A small audio embedding model, trained from scratch.
Training: 22900 steps, held-out accuracy 100%.
Rows from block 4 of a small audio embedding model, named by matrix and row number. Rows with one number belong to one channel. Each number is 128 + 32 x the weight over its row's rms, rounded and kept within 0 to 255. All counts start at 0. Numbers have three digits each.
Before each channel's rows are labels from the 100 clips, of 14976, where the channel reaches its highest value: "peak on" is the class under the peak; "top examples" is what is common among them. Only what is clearly more common there than usual is listed. The data: synthesized solo parts of chorales (CocoChorales).
# convs1: 3x3 conv (model.blocks.4.convs.1.weight, 112x112x3x3, each kernel summed), inputs 0-111
# convs2: expand pointwise conv (model.blocks.4.convs.2.weight, 448x112x1x1, transposed), outputs 0-89

peak on: F4
top examples: note F4; trombone; note G4; note D#4
convs1.71:130104122140113122111146071132100168111145140135193114118193100145126122088113120171123123154112130180118094085180198109182200153109178106120175150202189102072092132106101094137141100124141133165133047186134117134156138158110065113152152106123131161132142129095129171106083089139058156086141125121064102120171134134131117088103113151113
convs2.71:181139139103121132127087082139106114103106214150107155128093073142132106119137091047105137103130175184115106167118125184111117119120074102098160112194122111167077119169104124117089197123126158091141175106152083097161150121105087092073117155141124174107111134156136091064

peak on: B3
top examples: cello; note B3; note A#3; note F#3
convs1.95:176069130158098105117170116092090129137082045105136134135154161068139108186107135120084095123124118142127080092146126090121137160170123142137149102145090113142112120074157173094163135173096097104087095114176042118131184166114139170087151174152180132170094143142128154173102118179142154120159183129171117119160100188063114115132126129146
convs2.95:094107089097070091064132133110062082119118109141089107039137198164088163079081130135185116098126109131134091118111124159159121126071116162098146105122116066100123148059116135104105083130134178128108126072089144109117114146102111099148124099109092129066123063153088145120

peak on: F4
top examples: note F4; viola; clarinet; note E4
convs1.53:187101177111086163167100096120095134116171137120126115078172156175070149151150087122137101106172077174188093141160144130174130059135132136152146108194137157089099161133175144158139065107125134169118110208121127107093113123128115175151127193119108155134130118179133168122107127095158131179160080117122137082207127135157136107177103119141
convs2.53:091166124061114116106092140147063130121082137170086101085100123113080179145104153127218135128161116102209126145126070140164077158108138170117148170099146119114138087131127140177089154115119190107158163101086154079105092117142136119079136119188127172109114103113159144085

peak on: B3
top examples: cello; note B3; note C#4; note A#3
convs1.69:061135137175149096104105162158158078169144062144143134182106141101139110148161186157113086195075127143090171090103085101168121118182136126172090144137104092153166099101119156133099109116108126081119106111141070138145116134095107145109166167067148102116125067166182108124097147127130087145150114173145067129089150158128138149164189064141
convs2.69:120102025156102114150122143141153091115125139135113153129143115141122141130189163155099170088133085086141130097136106131105160106085099162146149049148107104135141119157076136120130120110129124149098113122123111117125075100066122088123150088119081151153110045151121137121

peak on: B3
top examples: cello; note B3; note F#3; note C#3
convs1.0:132119130147118112128098122164137049152160137112095150146109155114125140129160148099153108146150124188165139095113015096153127062169127119151107140116000118132126149142137182170132139149139127073133131124152090103111114116088107188133122174095119095165131080191164125137090146140140113141155122150139094121146156146157144133169171042135
convs2.0:103162137098145082114128111187099151114122084161141141105091169104036203149131165122115150102146048059160159117131085110106095147121065126108149123060125104091115127099092124170135113132124124138143120043077111106097096151067148068097136074124046226124104058115127163100

peak on: C4; D#4
top examples: tuba; note C4; note D#4; note E4
convs1.98:139095131064086144146091118094084112074109111080150106075145047148098084132120102094128119093146100147116069146131130129050160087084094146108121094159119137111086119125138083117120095110092110149078127163110155067072092108131129085115095093093111114106082090132096132094139124089139090065148079079133115079152082083126091081107092106130
convs2.98:136155110162177140158158165141114152143150137153136070150093066137124132141073069145170080182085164110113152110105118120139126079103147138178120127161130106170135143139132148168126152151092162087137156213133161113138134111148124154126168118185132082138109182068153186190

peak on: A#3
top examples: cello; note A#3; note G#3; note B3
convs1.29:084056087160099155104073127178049080089113079078158122128099142141133074126134136145116122152115181119139089131085101157138122081176153122179099095099078100145116079131094100175144101133094187102069123114139142097094115114139150100193142151110112112125164107149101100143132115107160111136162085123158066060103140127118090105148092066140
convs2.29:087113045147134099089127129227117065140132112133120093127154170123150132087164134183107176089128072087117093129118139101111116171071065163132160075149142132136128130170118165132107130063119110131098145125147151098140101093108132154106115144092129115153122113139105112124

peak on: B3
top examples: cello; note B3; note A#3; note C#4
convs1.107:104094086099100117079066070162117076120111117127132106096141128104077122106115106172145043135120112122094105089134082082106129085119115097170104121128119070132106129102128137121137049157113142067117130154114085124103113088076112120157159127071114093115146047158139124122092114078121060140150103156090072108166154109135104097152121049108
convs2.107:104167154161076161147141149074126179140113113131150109093156155115177159195138121143131135157105094122117133065120184157149136154147095096123046144055147149104103106098146113167127156142123112144216138134108152075122164108163185135162191129129108115148138161078096127158