A small audio embedding model, trained from scratch.
Model: arch resnet_bottleneck, activation relu, widths [256, 448, 784].
Training: adamw at rate 0.0048, 22900 steps, batches of 128, held-out accuracy 100%.
Data: trained on synthesized solo parts of chorales (CocoChorales), 39062 training examples, 75.0 epochs.
Rows from block 4 of a small audio embedding model, named by matrix and row number. Rows with one number belong to one channel. Each number is 128 + 32 x the weight over its row's rms, rounded and kept within 0 to 255. All counts start at 0.
Before each channel's rows are labels from the 100 clips, of 14976, where the channel reaches its highest value: "strongest on" is what is common among them. Only what is clearly more common there than usual is listed. The data: synthesized solo parts of chorales (CocoChorales).
# convs1: 3x3 conv (model.blocks.4.convs.1.weight, 112x112x3x3, each kernel summed), inputs 0-111
# convs2: expand pointwise conv (model.blocks.4.convs.2.weight, 448x112x1x1, transposed), outputs 0-89

strongest on: cello; note F#3; note G#3; note E3
convs1.102 [207  91 108 133 110 122 139 138 129 122 109 137  91  87  88 107 113  96 131 174 151 102 112  88 132  94  94  56 119 117  65 141 117 125 150  93 114 148  78 101 128 137 127  83  77 141  85 150  77 150  47 144  82 123 126 101 136 116 125 140  93 150  77 130  84  79  81 181 120 118  62 103 151 104 110 122 127 142  83 120 100 138 120 122  69 114  97 127 167 142  98  83 131 142 112 112 126 143  89 170  92 106 203  40 130 121  93  91  94 119 142 133]
convs2.102 [118 100  96 139 105 150  87 126 114 135  95 118 116 131  65 140 164  60 113 149 146 132 104 119  72  63 117 185 144  93 129 119  90 108 128 135 135 134 122 151 174  93 189  49 106 166 137 112 123 116 162 170  53 137 161 103 141 175  57 130 106 102 134 111  69  94 127 119 149 150 133 154 109 113 158 129 148 104  61 166 113 126 114 124 148 110 170 112 164 118]

strongest on: clarinet; note F4; note D#4; note E4
convs1.85 [176 122 121 155 132 135 131  89  88 152 127 150  85 176 159 161 125  89 104 180 166 161  98 184  85 134  97 137 170 113 140 185 113 157 170 117 104 164 120 126 211 137  69 110 150 118 123 152 168 170 125 135  75 126 173 152 144 116 175 155  80 125 187 140 130 163 112 194 105 129 123 104  79 103 124  87 142 158 145 158 101  67 137 118 159 126 165 142 162  89 119  92  83 114 107 142 123  53 119  95 100 111 184 151 107 189 162 114 137 121 119  95]
convs2.85 [ 83 158 157  78 127 131 147 100 124 150 121 147 100  78 134 158 102 105 110  31 125 139 103 176 140 132 144 107 171 150 115 130 107 101 202 141 217 111  99 136 157  45 176 144 111 123  98 141 133  93 148 116 104 120 120  97  99 114 157  99 186 111 105 207 116 147 173  76  48 123  74  76 101 118 129 145 121  85 107 127 144  86 135 116  84  98 113 119 138  93]

strongest on: tuba; note C4; note A#3; note C#4
convs1.37 [136  83 128  96 108 154 154 104 130 117  79 138 101 126  54  87 106 126  79 147 102 151  94  58 121 119  63  97 119 122  62 134 114 129  89  85 154 136 125 137 106 110  86  98 113 146 134 134  89 155 104 157 110  99 105 122 140  97 146 112  95 107  41 137 143  53 120 196 109 152  85  90  87 128 142 126 125 180 116 131 150 109 168 123  57 120 131  89 137  65 133 120  74 153 146 122 148  91 103 122 143  96 160  75  79 131  64  93 142 109 152 116]
convs2.37 [125 106 147 150 127 134 123  91 116 118  40 133 135 124  83 130 130  29  69  93 112  89 119 119 133  76  93 135 136  54 120 147 134 131 123 153 113 183 167 172 175  64 163  80 133 134 137 117  94 132 160 135  85 160 144 134 129 132  79  70 138  98  65 123 110 164 115 148 155 171 136 104 121 118 183 126 186 139  67 181 140 156  94 120 142 125 139 112 145 129]

strongest on: viola; note C#5
convs1.105 [201  37 144 137 103 159 129 157  81 159  88 165  95 105  99  93 148 150 145 167 158 123 180 160 156 139 124 137 170 166 135 132 125 143 128 114 108 175 163 111 119 168 147 110 139 164 145 209 170 172 169 152 111 130 184 134 154 120 108 163 134 160 140 136 135 150  99 148 158  92 167 153 155 188 126 126 153 156 129 114 144 172 169 151 137 188 106 136 167 135 114  79 175 124 188 158 140 172 165 133 158 119 188 168 167 113 178  84 112 122 151 118]
convs2.105 [134 136 158  99  85  87  82  79 106 121 113  83  88  80 160 115  55  88  88 114 145 147 113 153 100 127 107 115 192 158  88 153 142 162 172  85 167  86  86 183 159  97 122 118 117 106 106 157 143 124  80  64 107  95  48 116 112 174 120  92 136 118  96 211 115 161 139 112 110 130 116 142 138 151 112  96 108 113  64  99 130 101 166  80 135  81 123 148  84  43]

strongest on: cello; note B3; note A#3; note C#4
convs1.44 [130 162 133 120 138 139 106  96  96 171 142  97 144 135 125 150 141  92  97 131 149 124  65 146  53 135 133 172 116  34 168 115 105 150  90 130  93 118 133  84 132 148  91 108  90 101 160  76 155 124 132  75 111 141 146 106  64 118 136 118  66 126 158 149 116 146 107 138  88 113 159 157  92  97 104  58 102 156 143 139 126  93 121  99 183  57 116 141 112 112 105  67  83  87  98 163 106  71 131  78 100 158 120 186  93 124 122 152 121 123  80  82]
convs2.44 [ 84 149 154 174  83 129 147 147 152  92 174 163 132  85 146 109 133 146 138 132 146 130 188 134 191 149  67 116 144 133 139 111 127 145 130 136  68 116 156 132 107 156 146 170  84  59 132  62 160 100 146 165 112  98 128  90 138  83 164 154 144 154 133  98 122 164 143 119 112  79  89 131 174  60 151 183 106 158 189 113 122  63 117 136 100 136  83 116  89 148]

strongest on: note F4; trombone; note D#4; note G4
convs1.16 [ 89  92 141 109 101  83 144 109 140 156 128 161 163 108 129 118 206 128 116  93 129  74  93  98 102 130 112 210  65 129 118 116  97 142 116 125 135 135 183 138 106 184 138 111 124 176 117 140  93 120 175 121 100 132  72  84 119 128 110 115 114 112 114  97 179 114 147 123  87 114 161 200  91 149 111 114 132 103 130 170 172  49 166 110 188 132  82 123 118  85 108 124 130 149 150 188  91 110 133  41 152 111 102 111 160  95  95 144 110 142 174 164]
convs2.16 [136 135 110 102  90 145 109 127 101 158 132 110 151  83 134 175 109 151 177 129  86 113 128 116  94 142  67  94  84  72  54 226 143 178  93 102 144  81 131 146  92 161  66 139 114 103 163 159 172 149 116 119 170 105  76 182  66 104 163 131 112 125 173  95 105 112 172 124 183 114 120 111  90 112  83 112  75 113 128 107 115 132 168 166 118 107 154 169 124 110]

strongest on: tuba; note F3; note C4; note A#3
convs1.58 [ 64 142 130 170 115 147 120  76 180 155  75  84 125 178  56 149 137 153 127 142 173 156 118  75 150 174 105 155 123 108 157 128 138 100  73 100 158 126  64 155 162 122  95 122 122 150 170 138 142 126 102 125 130 119  51 123 103 106 175 110  93 132  77 143 129  75 152 155 127 163 101  87 126  57 138 149 108 159 170 151  54 133  85 131 133  94 112  98 124 124 151 143 100 188  90 135 115 122 106 150 121 136 129 110 128 172  90 147 111  81  61 169]
convs2.58 [135  55 137 147 133 142 165  94 127 140 105 128  83 130  91  65 177  49 136 100 113  98  96  75  89 139  82 149 143 107 132 132 158  93 100 113 153 145 210 133 172 102 170 120 131  97  97  97 106 124 173 156  72 148 136 136 156 164  61 148 112 108  64  84  84 116  99 166 184 166  94 178 135 137 116 132 174 123  70 178 128 166  82 152 181 166 129 106 153 149]

strongest on: horn; note D4; note E4; note D#4
convs1.31 [154 130  79 143 176 162 159 115 177 104 145  96  66 153  84 170  95 173 120 153 109 176 139 118 164 150  86  97 116 113 100 138 172 115  94  95 166 126  75 165 129 116  76  95 208 179  77 125 113 153 141 125  93 139 127 137 119  83 139 126  97 132  93 137 140 106 149 147  95 141 135 123 116  93 156 129  80 160  88 154  65 116  84  85  63 113  61 133 136 114 160  80 130 187 105  99 130 140  93 160 162  97 139  81  86 156 110 100  81 117 109 152]
convs2.31 [ 66 117 192 159  89  97 194 109  64 109 129 140 150 106  97 107 160  39 113 126 132  77  91 142 143  88 125 184 118 102 171 104  83 145 114 119 195 167 130 153 125  89 157 107 104 100 106 117  85  77 192 177 121 159 130 118 166 136 101 132 133  83  56 103 120 139  69 112  97 168 117 135 146 136 191 137 150 101 133 209  66 133  87 167 125 132 158 183 153  88]

strongest on: horn; note D4; tuba; note E4
convs1.10 [181 136  85 126 161 164 183 109 152 136 116 119  80 154 114 152  86 199 107 124 133 172 151 105 149 133  84  94 122 133  95 171 157 103 137  92 184 132  85 169 119 102  90 103 193 187 113 133 121 123 120 178 137  92 154 173 169  97 158 116 120 135  85 141 145  98 187 158  85 163 121 106 113  91 173 156 110 166 109 161  87 129 108 119  97 133 106  82 139 104 173 122 100 197 144 122 107 122  79 142 180 100 141  81  81 176  81 109 109  93 132 157]
convs2.10 [ 73  90 159 145  64 103 145 146  84 146 117 115 153 132 106 114 118  96 131  99 133  82  91 140 136  81 111 186 111  88 162  87 122 138 133  55 191 173 162 109 128 100 166 159 116  90 106 136 123  96 190 146 132 126 126 112 184 145 125 119  97  58  93  86 144 123  51 134 142 179 146 145 166 107 162 126 182  98 115 168 112 165 138 144 132 116 144 117  78  99]

strongest on: tuba; note C4; note C#4; note A#3
convs1.97 [141  84 115  86 132 163 174 119 137 129  84 161  88 134  78 105  95 108 109 165 114 171 126  78 145 113  62  84 162 153  58 125 126 120 106 103 166 154 126 144 106  82 119 116 112 162 162 165  98 132  81 176 118  94 122 142 167  95 163 133 124 138  76 137 114  92 114 190 131 174  70  79 120 141 152 155 117 181  95 114 137 118 154  97  29 131 154 112 169 108 149 147 109 148 125 134 136 119 139 148 143  84 148  79  85 173  77  69 147 129 181 141]
convs2.97 [116  92 174 142 110 115 120 106 111 100 105 124 124 127  83 115 138  53 111 111 124  58  80  97 102  93 114 133 150  40 132 146 121 126 150 123 130 164 202 175 176  67 158 109 144 131 128 141 127 127 177 166  96 159 149 129 149 132  96 127 139  94  69  75 112 142  82 145 160 175 127  97 132 108 174 117 175 127  73 165 126 163  85  79 163 146 138 120 133 114]

strongest on: cello; note B3; note G#3; note A#3
convs1.1 [ 81  90 122 145 110 101 134 142 123 127 111 132 114 107  58 126 159 143 135 121 167  78 124  80 168 153 126 138  70  94 130 121 137 168 110  79 110 119 160 136 150 144 157 176 140 189 127 110 119 148 135 124 143 108  66  76 159 165  82 138 107 160  90 108 111  85 149 135 153  29 162 160 163 202 119 125 175  90 110 185 143 182 156 170 129 141 150 147 131 139 114 117 163 157 160 185 181 169 126 170 124  84  95 141 161  75 103 121 158 118 116 167]
convs2.1 [116 110  74 141  55 146  75 139 161 133 126  87 172 138  96 137  91 151 154 107 172 101 129 157  71 159 142 131 158 153  90 130  90 125 127  98 108  96 158 171 142 108 135  26 131 158 132 139 100 137 122  95 120  87 143 101 101  98 133 121  63 148 188 132 134 156 107  90 131 131 113 126  95  98  34 120  77 156 179 124  78 101 201 117 104  97 197 129 135 143]

strongest on: clarinet; note F4; note E4
convs1.86 [163  96  79  91 103 115 129  82  90 143  88 129  68 121 145 126 104  99 106 149 125 115 100 168  93 122  71 131 128  95 115 181 108 112 167 125 128 135 111 140 133 124  82 135 147  98 165 128 142 150 113 144 145 102 187 131 173 109 122 115  41  57 148 147 109 133 140 170  85  96 119  80  81 126 129 111  90 116 124 108  95  88 125 140 130 100 175 104 135  60 120 148  65 135 119 116 172  48 147  65  84 103 194 172  65 126 165 104 147 124 117 115]
convs2.86 [ 89 178 144 103 111 133 138 140 119 108  94 178 118  96 131 150 100  93  38  70 106 103 106 179 153 111 153 145 138 136 116 130  59 131 183 135 185 148 102 154 161  18 229 132 112 151 116 112 164 108 167 140  95 102 103 114 124 110 128  42 187 116 127 170 138 152 143  95  95 149  68 110  94 122 133 168 124 102 106 154 161 105 174 128  88 109 125 117 112  66]

strongest on: tuba; note A#3; note C4
convs1.22 [123 116 130  71 120 166 121  74  98 164 131  57 106 124 132 112 140 102  92 106 112 166  90 122 104 110 124 142 107  66 118 121 122 144 115 122 127 105 160 121  99 152  92  62 132 102 117  71 171 102 153 100 111 141 129 102  85  86 128 101  70 137 123 144 150 112 116  88  60 138 141 155  74  87 144  97 117 154  98  95  98  52  78 128 135  56 111 104  95  68 117 105  72 127  89 139  66  70 119  76 114 106  99 149  82 109 127 132 102 120  67 112]
convs2.22 [112 153 117 201 119 154 148 151 139 103 173 162 163 129 142 120 152 150 154 157 122  71 163 129 161 107  65 184 142 147 159 102 134 105 110 123  53 119 115 140 139 148 110 147 119  98 176  72 187  92 147 157 169 106 146 111 183 113 173 188 145 191 150  88 136 141 120 145  88 111 115 196 172  50 139 163 135 142 193 117 153 102 128 138 111 136  76 164 127 137]

strongest on: tuba; note C4; note A#3; note B3
convs1.21 [149  52 121 136  51 176 131  80 106 186  74 101  81 147 141  85 132  92 118 129 131 167 104 126 103 125 121 119 114  54 131 117  78 170 164  92 103 117 201 111 152 149 118 101 113 130 115 110 125 129 183  96  92  68 152  94 126 114 179  86  35 117 113 190 187 112 117 122 105 116 116 135 112 130 118 120 116 187 126 133 112 104 140 141 158  66 153 115 126 116  87 122  96 140 128 111 116  92 127 116 118  40 144 149 124 110 123 106 101 107 105 146]
convs2.21 [103 165 116 190 152 139 115  94 141 144 127 135  93 125 140 155 168 132 142 117 130 107  91  89 129 131  96 131 140 153 131 134 109 128 139 137 128 119  69 145 152 129 109 115  90 116 212 129 175 122 112 154 155 117  81 121 206 118 143 172 158 164 116  88  84 115 191 120  79  78  86 193 140  99 138 122 162 118 128 122 161 110 143 125  92 126 110 196 121 116]

strongest on: cello; note A#3; note G#3; note B3
convs1.50 [138 118  57  92 144 103  64  99  90 110 127 113 108 106 148 124 132 107 142 150  91 108 141 170  51 136 126 137 157 114 139 145 110 151 116 120  89 132 100  98  99 157 122 124 121  54 133 121 122 159 115  98 139 128 165 117 135 120 129 129 122 124 150 117  74 149  91 166 111  98 138 129  88  59  93  87  71 132 143 102  89  77  86  83 111 116 161 183 113 107  96 142  88  57  61  92 158  77 132  46  93 114 156 145  81 120 155  81 147 155  87  83]
convs2.50 [102 156 128 124 118 153 108 138 122  77 126 172 136  91 141 136 132  82  79 126 130 116 151 105 134 146 130 145 121 122 114 115 102 154 147 144 137 101 149 142 141 102 186 150 118  78  95  71 129  88 126 109 112  58 124  88 161 111 158  63 193 143 119 141 140 146 141  97 101 160  77 134 138 113 152 140 116 138 155 133  87  74 136 118 119 131 142 119  84 128]

strongest on: note F4; trombone; saxophone; note G4
convs1.61 [126 124 133 155 139  90 110 131  64 113 137 142 114  83  98 142 200 110 153 133 144  90  86 147  66 147 112 212  71 141 161 139 155 154  92 102 123 135 169 131  81 177 167 163 147 147  75 133 129 114 175 121  60 139 123 101  68  97  72 119 130 113 164 101 137 154 141 150 139 137 169 168 114 138 116 158  93  68 182 170 171  93 123  88 183 116  86 148 108 127 121  55 147 119 127 165 139 125 134  90 146 121  87 140 146  89 156  98  79 133 149 108]
convs2.61 [112 137 118  99 122  78 135 143 107 147 156 129 156  74 156 134 120 161 191  91  67  91 116 102  97 162  71  80 109  57  95 203 144 139 119 137 136 126 151 114 136 142  72 109 112  93 157 126 165 161 141 125 136 120  70 168  90  72 166 124 116 114 175  97  98 142 113 130 170 107 101 118 131 119  62 111 111  84 105 174 112 102 163 154 120 134 121 142 110 102]

strongest on: cello; note B3; note F#3; note G#3
convs1.63 [ 79  88  91 140 119  96  82 143 155 124 122 143 144  91  94 112 158 121 162 130 145  61 144 111 158 193 136 161  92 100 152 118 129 142  80 131 124 130 184 135 129 115 163 207 105 176 164 123 114 146 117  98 184 145  81  67 115 152  96 135  92 113 114 128 113 106 119 141 155  40 124 107 157 163 113 111 134  95 143 143 148 195 154 127 108 102 146 156 132 138 129 156 152 169 166 129 204 156 152 183  89  95  87 170 136  66 136 131 161 158 151 196]
convs2.63 [127  82  42 140  23 138  46 140 147 147 122  61 153 146 114 138  87 148 140 157 153 112 114 149  93 144 144 148 112 126  87 122 108 132  92 122 138  91 164 152 135 134 125  41 113 122 134 127  90 149 112 110 108  81 157 117  71 126 130 112 107 141 154 140 126 102 106  98 132 142  90 108  80 133  39 125  65 152 157 142  93 103 148 140  86 101 189 112 142 122]

strongest on: cello; horn; note G#3
convs1.20 [117 176 143 176 119 110 156 111 195 173 124  89 152 154 159 178  96 118 127  75 175 129 125 117 155 162  99 168 103 121 161 170 112  57 170 119 169  81  67 151 199  98 147 150 146 157 149  98 159 114 149 154 152 140 113 157 154 148 135  86 122  96 122 112 127 113 152 106  75 140 108  82 156  79 143 130 166 102 169 118  76 161  98 138 189  99 112  89  87 132 150 120 121 156 104 141  87 148 119 164 125 150  51 151 148 168 123 168 128  87  95 181]
convs2.20 [140  78 134 154 121  89 243 162 111 127 103 148  98 176  79  80 167 109 100 100  88 107  81 139 127 127 105 146 109 117 164  83 169 110 118 125 150 188 177 129 104 110 149 120 113 138 119 141  61 141 201 164 145 161 127 145 168 108  70 160  67  80  85 124 116 101 119 163 145 138 117 177 140 147 147 140 171 102 139 147 100 161 100 165 128 188 136 131 172 136]

strongest on: cello; note B3; note E3; note F#3
convs1.111 [165 136 104 140  94 122 160 150 177 134  63 107 134 134 110 139 121 122 120 140 156 108 125  47 168 124  86  88  98 127  81 161  96 129 204  85 137 128  95 107 128  90 108 159 114 146 134 158  91 106  74 142 164 110 115 114 192 179 130 116 146 192  61 138  84  47 125 142 140  93  95  89 152 119 146 158 167 128  96 168 115 138 106 143 150 151 122  71 150 153 117 144 147 172  93 120 136 152 109 193 112 110 144  79 165 137  66 157 119  97 107 176]
convs2.111 [ 78 153 105 124  56  98  73 126 107 169  83  94 118 129  98 145 122 110 120 168 197 121  86 167 108 103 125 174 138 125  92 173  90 134 123 105 149  90 144 124 132  99 152  83  74 128 131 179 133  84 140 120 133  82 137  89 118 146 137 151  75 145 150 140 119 154 127  73  87 155  83 142 141 169  76 120 109  83 133 149 102  89 192 142 123 100 155 122 152 116]

strongest on: cello; note G#3; horn; note F#3
convs1.6 [119 134  59 164 170 195 156 128 177 169 157 147  86 178  91 164 101 175 141 128 141 195 139 115 130 150 121  98 125 158 127 136 180 161 123  99 152 142 103 155 151 122  89 107 177 197  78 163 136 112  96 141  90 156 101 145 120  80 181 162 131 162 115 157 158 122 195 145 124 164 112 137 125 112 151 146  93 186 104 135 130 113 129 136 110 155  91 136 127 156 158  67 141 195 165  90 108 130  86 151 176 104 110  67  92 195 115 126 120 131 146 142]
convs2.6 [ 68  73 134 136 123  89 113  96  88 159 157 119 151 121 103 140 113  65 174 109 161 114 143 141 127  95 121 144 120 135 155 111  91 129 105 109 153 166 127 100  99  81 181 146  92 123 126 111 122 126 189 147 104 119 114 135 148 180  97 148 117  25 108 106 149  67  49 103 139 157 172 126 174  98 151 118 145 145  85 157  89 136 137 199 120 108 165 199  96  58]

strongest on: tuba; note A#3; viola; note G#3
convs1.27 [ 95 112 159 141 116 161 102 144 102 155 143 144  94 142 172 130 143  90 136 125  79 151 135  75  91 127 102 141 151 156 142 109 117 118 102  68 104 136 159 104 123 157 109  97 149 167 133 150 117 122 155  95  80 142  80 135  64 172 167 131 175 140  96 140 185  84 115 139  77 131  78 128 117 139 120  88 186 164 136 172 177  38 186 111 151 148 124 144 115 131 101  74 141 116 189 122 148 150 111  59 174  92 133  76 172 152  72  95 130 136 173 100]
convs2.27 [105 138 166 115 129 116 126  43  64 141  93 117  70 106 174 127 140 128 116  97 109 153 122 149 104 118 105  84 147  80  87 214 135 191 139 108 146 119 122 176 133 132 127 104 115 102 131 201 134 139 149  87 170 101  93 167 141 138 144 114 138  96 121 151  44 111 181 136 151  90  88  77 123  64 101 103 122 122 141 132 109 130 171 120  98 140 125 167 133  76]

strongest on: clarinet
convs1.35 [ 82 145 181 144 142  77 128 140 136  70 130 100 160 133  23 156 114 137 150 111 135  91 152  90 192 135 144 125  89 109 134 112 144 116  77 103 147  98  94 136 144  95 133 183 138 153 161 102 105 135 139 129 187 132  43  81 151 172  83 119 129 130  75  65 102  83 129 119 144  90 128 134 144 152 139 143 182  67 134 168 138 206 126 129  66 127 140 136 105 126 138 171 131 143 122 165 147 152 131 178 123 145  82 107 148  99 103 159 146 153  90 147]
convs2.35 [140  77 113 135 116 155 161 133 132 114 147 144  99 152  79 144 142 120  90 108  87 157  87 112 110 143 137 142 109 182 141 104 128  98 121 111  75 156  95 167  99 118 142  72 151 191 106 105  64 162 128  74 112 178 167  98 116  86  43 100 113 112 109 106 153  92 107 151 123 109 134 174 119 119  61 122 132 168 149 177 121  82  94  99  89 131 152 148 114 157]

strongest on: tuba; note F3
convs1.12 [115 166 136 121 112 126 132 116 117 160 105 141 117 147 132 166 184  84 107 126 134 147  69  96  70 114 124 175  83 117 132  84 108 166 117  94 105 126 152 100 121 169 104  75 141 130  65 118 118 118 148  88  65 118  93 112  77 118 135 107 136 115 112 140 163 120 124 103  83 142 178 168  90 119 114  70 119 143 131 134 143  39 141 101 185  93  64  86 122  99 102  91 116  68 125 133  61 108  90  44 131 161 103 107 150 130 105 155  66 108 131  94]
convs2.12 [ 88 168 125 111  98 100 147  57 132 146 130 118 116  69 177 180 139 120 168 102 107 110 131 136 118 143  61  86  97  75 107 169 155 184 133 124 121  98 126 133  65 133  83 138  64 105 156 189 146 157 134 127 180 103  52 168  98  96 172 132 126 138 144 108  96 100 168 108 179  75  84 124 155 108 106 110 115  76 103  92 122 103 171 156  84 124 120 179 105 105]

strongest on: note F4; clarinet; note D#4; note E4
convs1.75 [209 116 146  90 106 146 180 134 128 134 122 185 109 164 169 121  66 119  99  75 156 172  82 139 128 106  77  87 161 182  86 145 109  82 175 124 148 124 116 133  87  96 155 123 137 148 159 137 133  67 142 145 143 103 199 154 162 144 161 163 161 151 147 122 161 146 112 104 114 143  75  88  99 136 147 116 158 146 107 175 176 151 168 148 130 179 185 100 106 111 137 161 110 106 161 170 100 116 143 122 184 141 141 136 107 186 135 117 197 120 172 106]
convs2.75 [116 156 138  71 128  60 129 124  92 145  72 128 112 138 132 153 110 132 126 116  94 117  77 153 109 109 110 105 145 128  74 218 123 142 144 119 199  79 113  86 124 118 104 135 156 125 126 150 156  89 140  94 130 119 125 130 111  58 163  87 125 115 152 159  97 157 202  86 114 123  96  96  50 103  69 120 115  30 153 114 125 146 165 169 100 124 142 145 171  99]

strongest on: clarinet; note G#4; note F4; note F#4
convs1.30 [168 105 126 132 113 129 164  92 133 127 111 100 110 145  93 115  89 115 117 110 132 144 106 109 137 118  89  92 137  98  90 161 124 110 166 152 135 125  52 128 131  89  68 165 105 146 208 124 125 127  98 173 152 118 155 164 180 188 151 122  94 100 109 120  90 114 145 132 121 121  61  30 148 112 106 135 185 106 101 152 112 133 112 141 119 126 217 141 128 107 113 191 118 125 129 179 199 114 184 109 110 114 187 129 114 149 130 131 205 129  99 165]
convs2.30 [ 60 221 105 101 158 135 108 131 143 196 115 157 145  97 127 148 119 132  91  42 150 101  63 214 119 122 211 169 122 185 135 153  98 108 174 150 139 165  86 139  98 124 150 132 103 171 144 172 140 144 149 129 139 127 129 161 146 107 162  75 186 128  99 136 192 164 130  96 123 124 154 113  63 116 153 131 150 101 147 130 182 102 185 151  98  79  87  98 142  89]

strongest on: clarinet; note F5; note F#5; note G5
convs1.24 [103 158  95 100 102  59 134  90  89 139 130 115 102 109 128 161  97 169  69 119 149 100  67 136 179 150  83 132 112  71 135 122 104 142  95  96 135 116  54  99 147 142 140 120 157 166 116  84 164 109  95 119 127 121 139  90 129  92  91  97  92 160 149  73  91 130 172 143  92  93 117 121  69  97 117 129 106  73 100 130 129 122 122  66 150 110 135 156 105  61 127 105  70 161 103 158 117  73 138 107 157 104  85 158  61 151 148  68  95 106 161 135]
convs2.24 [101  89 170 120 142 108 180 181 192 110 125 156 146 183  70 129 152  72 136 143  91 101 121 163 147 105 121 167 111  90 166  50 166  90  88 166 142 177 130  77 112 115 102  88 122 112 101  67  56 111 167 110 108 145 150  78 135 122 114 156  80 131  51 164 127 152 142 164 116 144 122 142 119 163 109 126 162 155 152 146 115 143  87 142 113 153  64 180 184 198]

strongest on: note F4; trombone; note D#4
convs1.91 [143 112 124 127  97  91 111 146  95 132 129 161 133  98 150 124 185 103 129 149 130 108  96 143  51 124 119 182 113 149 141 119  94 157 115  79  93 153 163  98 145 171 133  98 135 132  75 163  83 150 158 101  35 135 115 114 114 155 106 122 154 110 139 109 184 140 111 157  93 144 155 183 118 145 112 102 152 119 129 112 171  44 161 101 193 140  87 147 138 115  97  65 146  70 152 120 116 135  97  30 174  98 152  94 162 106 130 126 100 111 171  94]
convs2.91 [113 127 154  93  99 129 117  86  63 139 114 103 110  80 190 153 103 122 161 119 106 146 119 144 101 128  86  89  94  96  89 238 144 191 109  98 130  80 138 167  97 119 116 137  65 109 153 192 140 160 134 116 198  71 109 168 100 121 160 134 144 149 125 122  93 114 159  98 158  86  99 132 143  91  82  91  96 108 129 124  91 111 157 142  91 137 136 165 121  66]

strongest on: cello; note B3; note E3; note F#3
convs1.101 [ 75  70 118 140 106 111 142  99 194 145  86 116  93  93  93  79 132 101 144 115 122  98 145  63 144 131 138 116 137 106 134 132 135 113 108  93 154  96 125 138 101  65 107 159 103 140 186  88  94  96  42 159 142 134 105 121 147 129 129 121 104 143  89 157  87  65 105 119 139  69  61  66 142 114 135 123 124 142 127 193 124 131 157  88 111 112 170  95 124 132 126 161 131 142 104 116 143 130 121 178  34  84  57 117 130 117  94 119 156 116  81 161]
convs2.101 [105 161  16 160  75 124  45 117 128 199 100  70 133 138 126 139 126 133 126 151 194 117 118 156  84 157 147 158 101 195 120 143  59 136  84  91 138  90 162 113 129 136 151  65  71 151 156 161  85 102 134 121 142 126 152 149 118 146 115 134 139 115 142 137 133 123 105  70 112 162  91 104  74 117 112 134 125 146 142 125 104  93 154 134 111 118 143 119 115 101]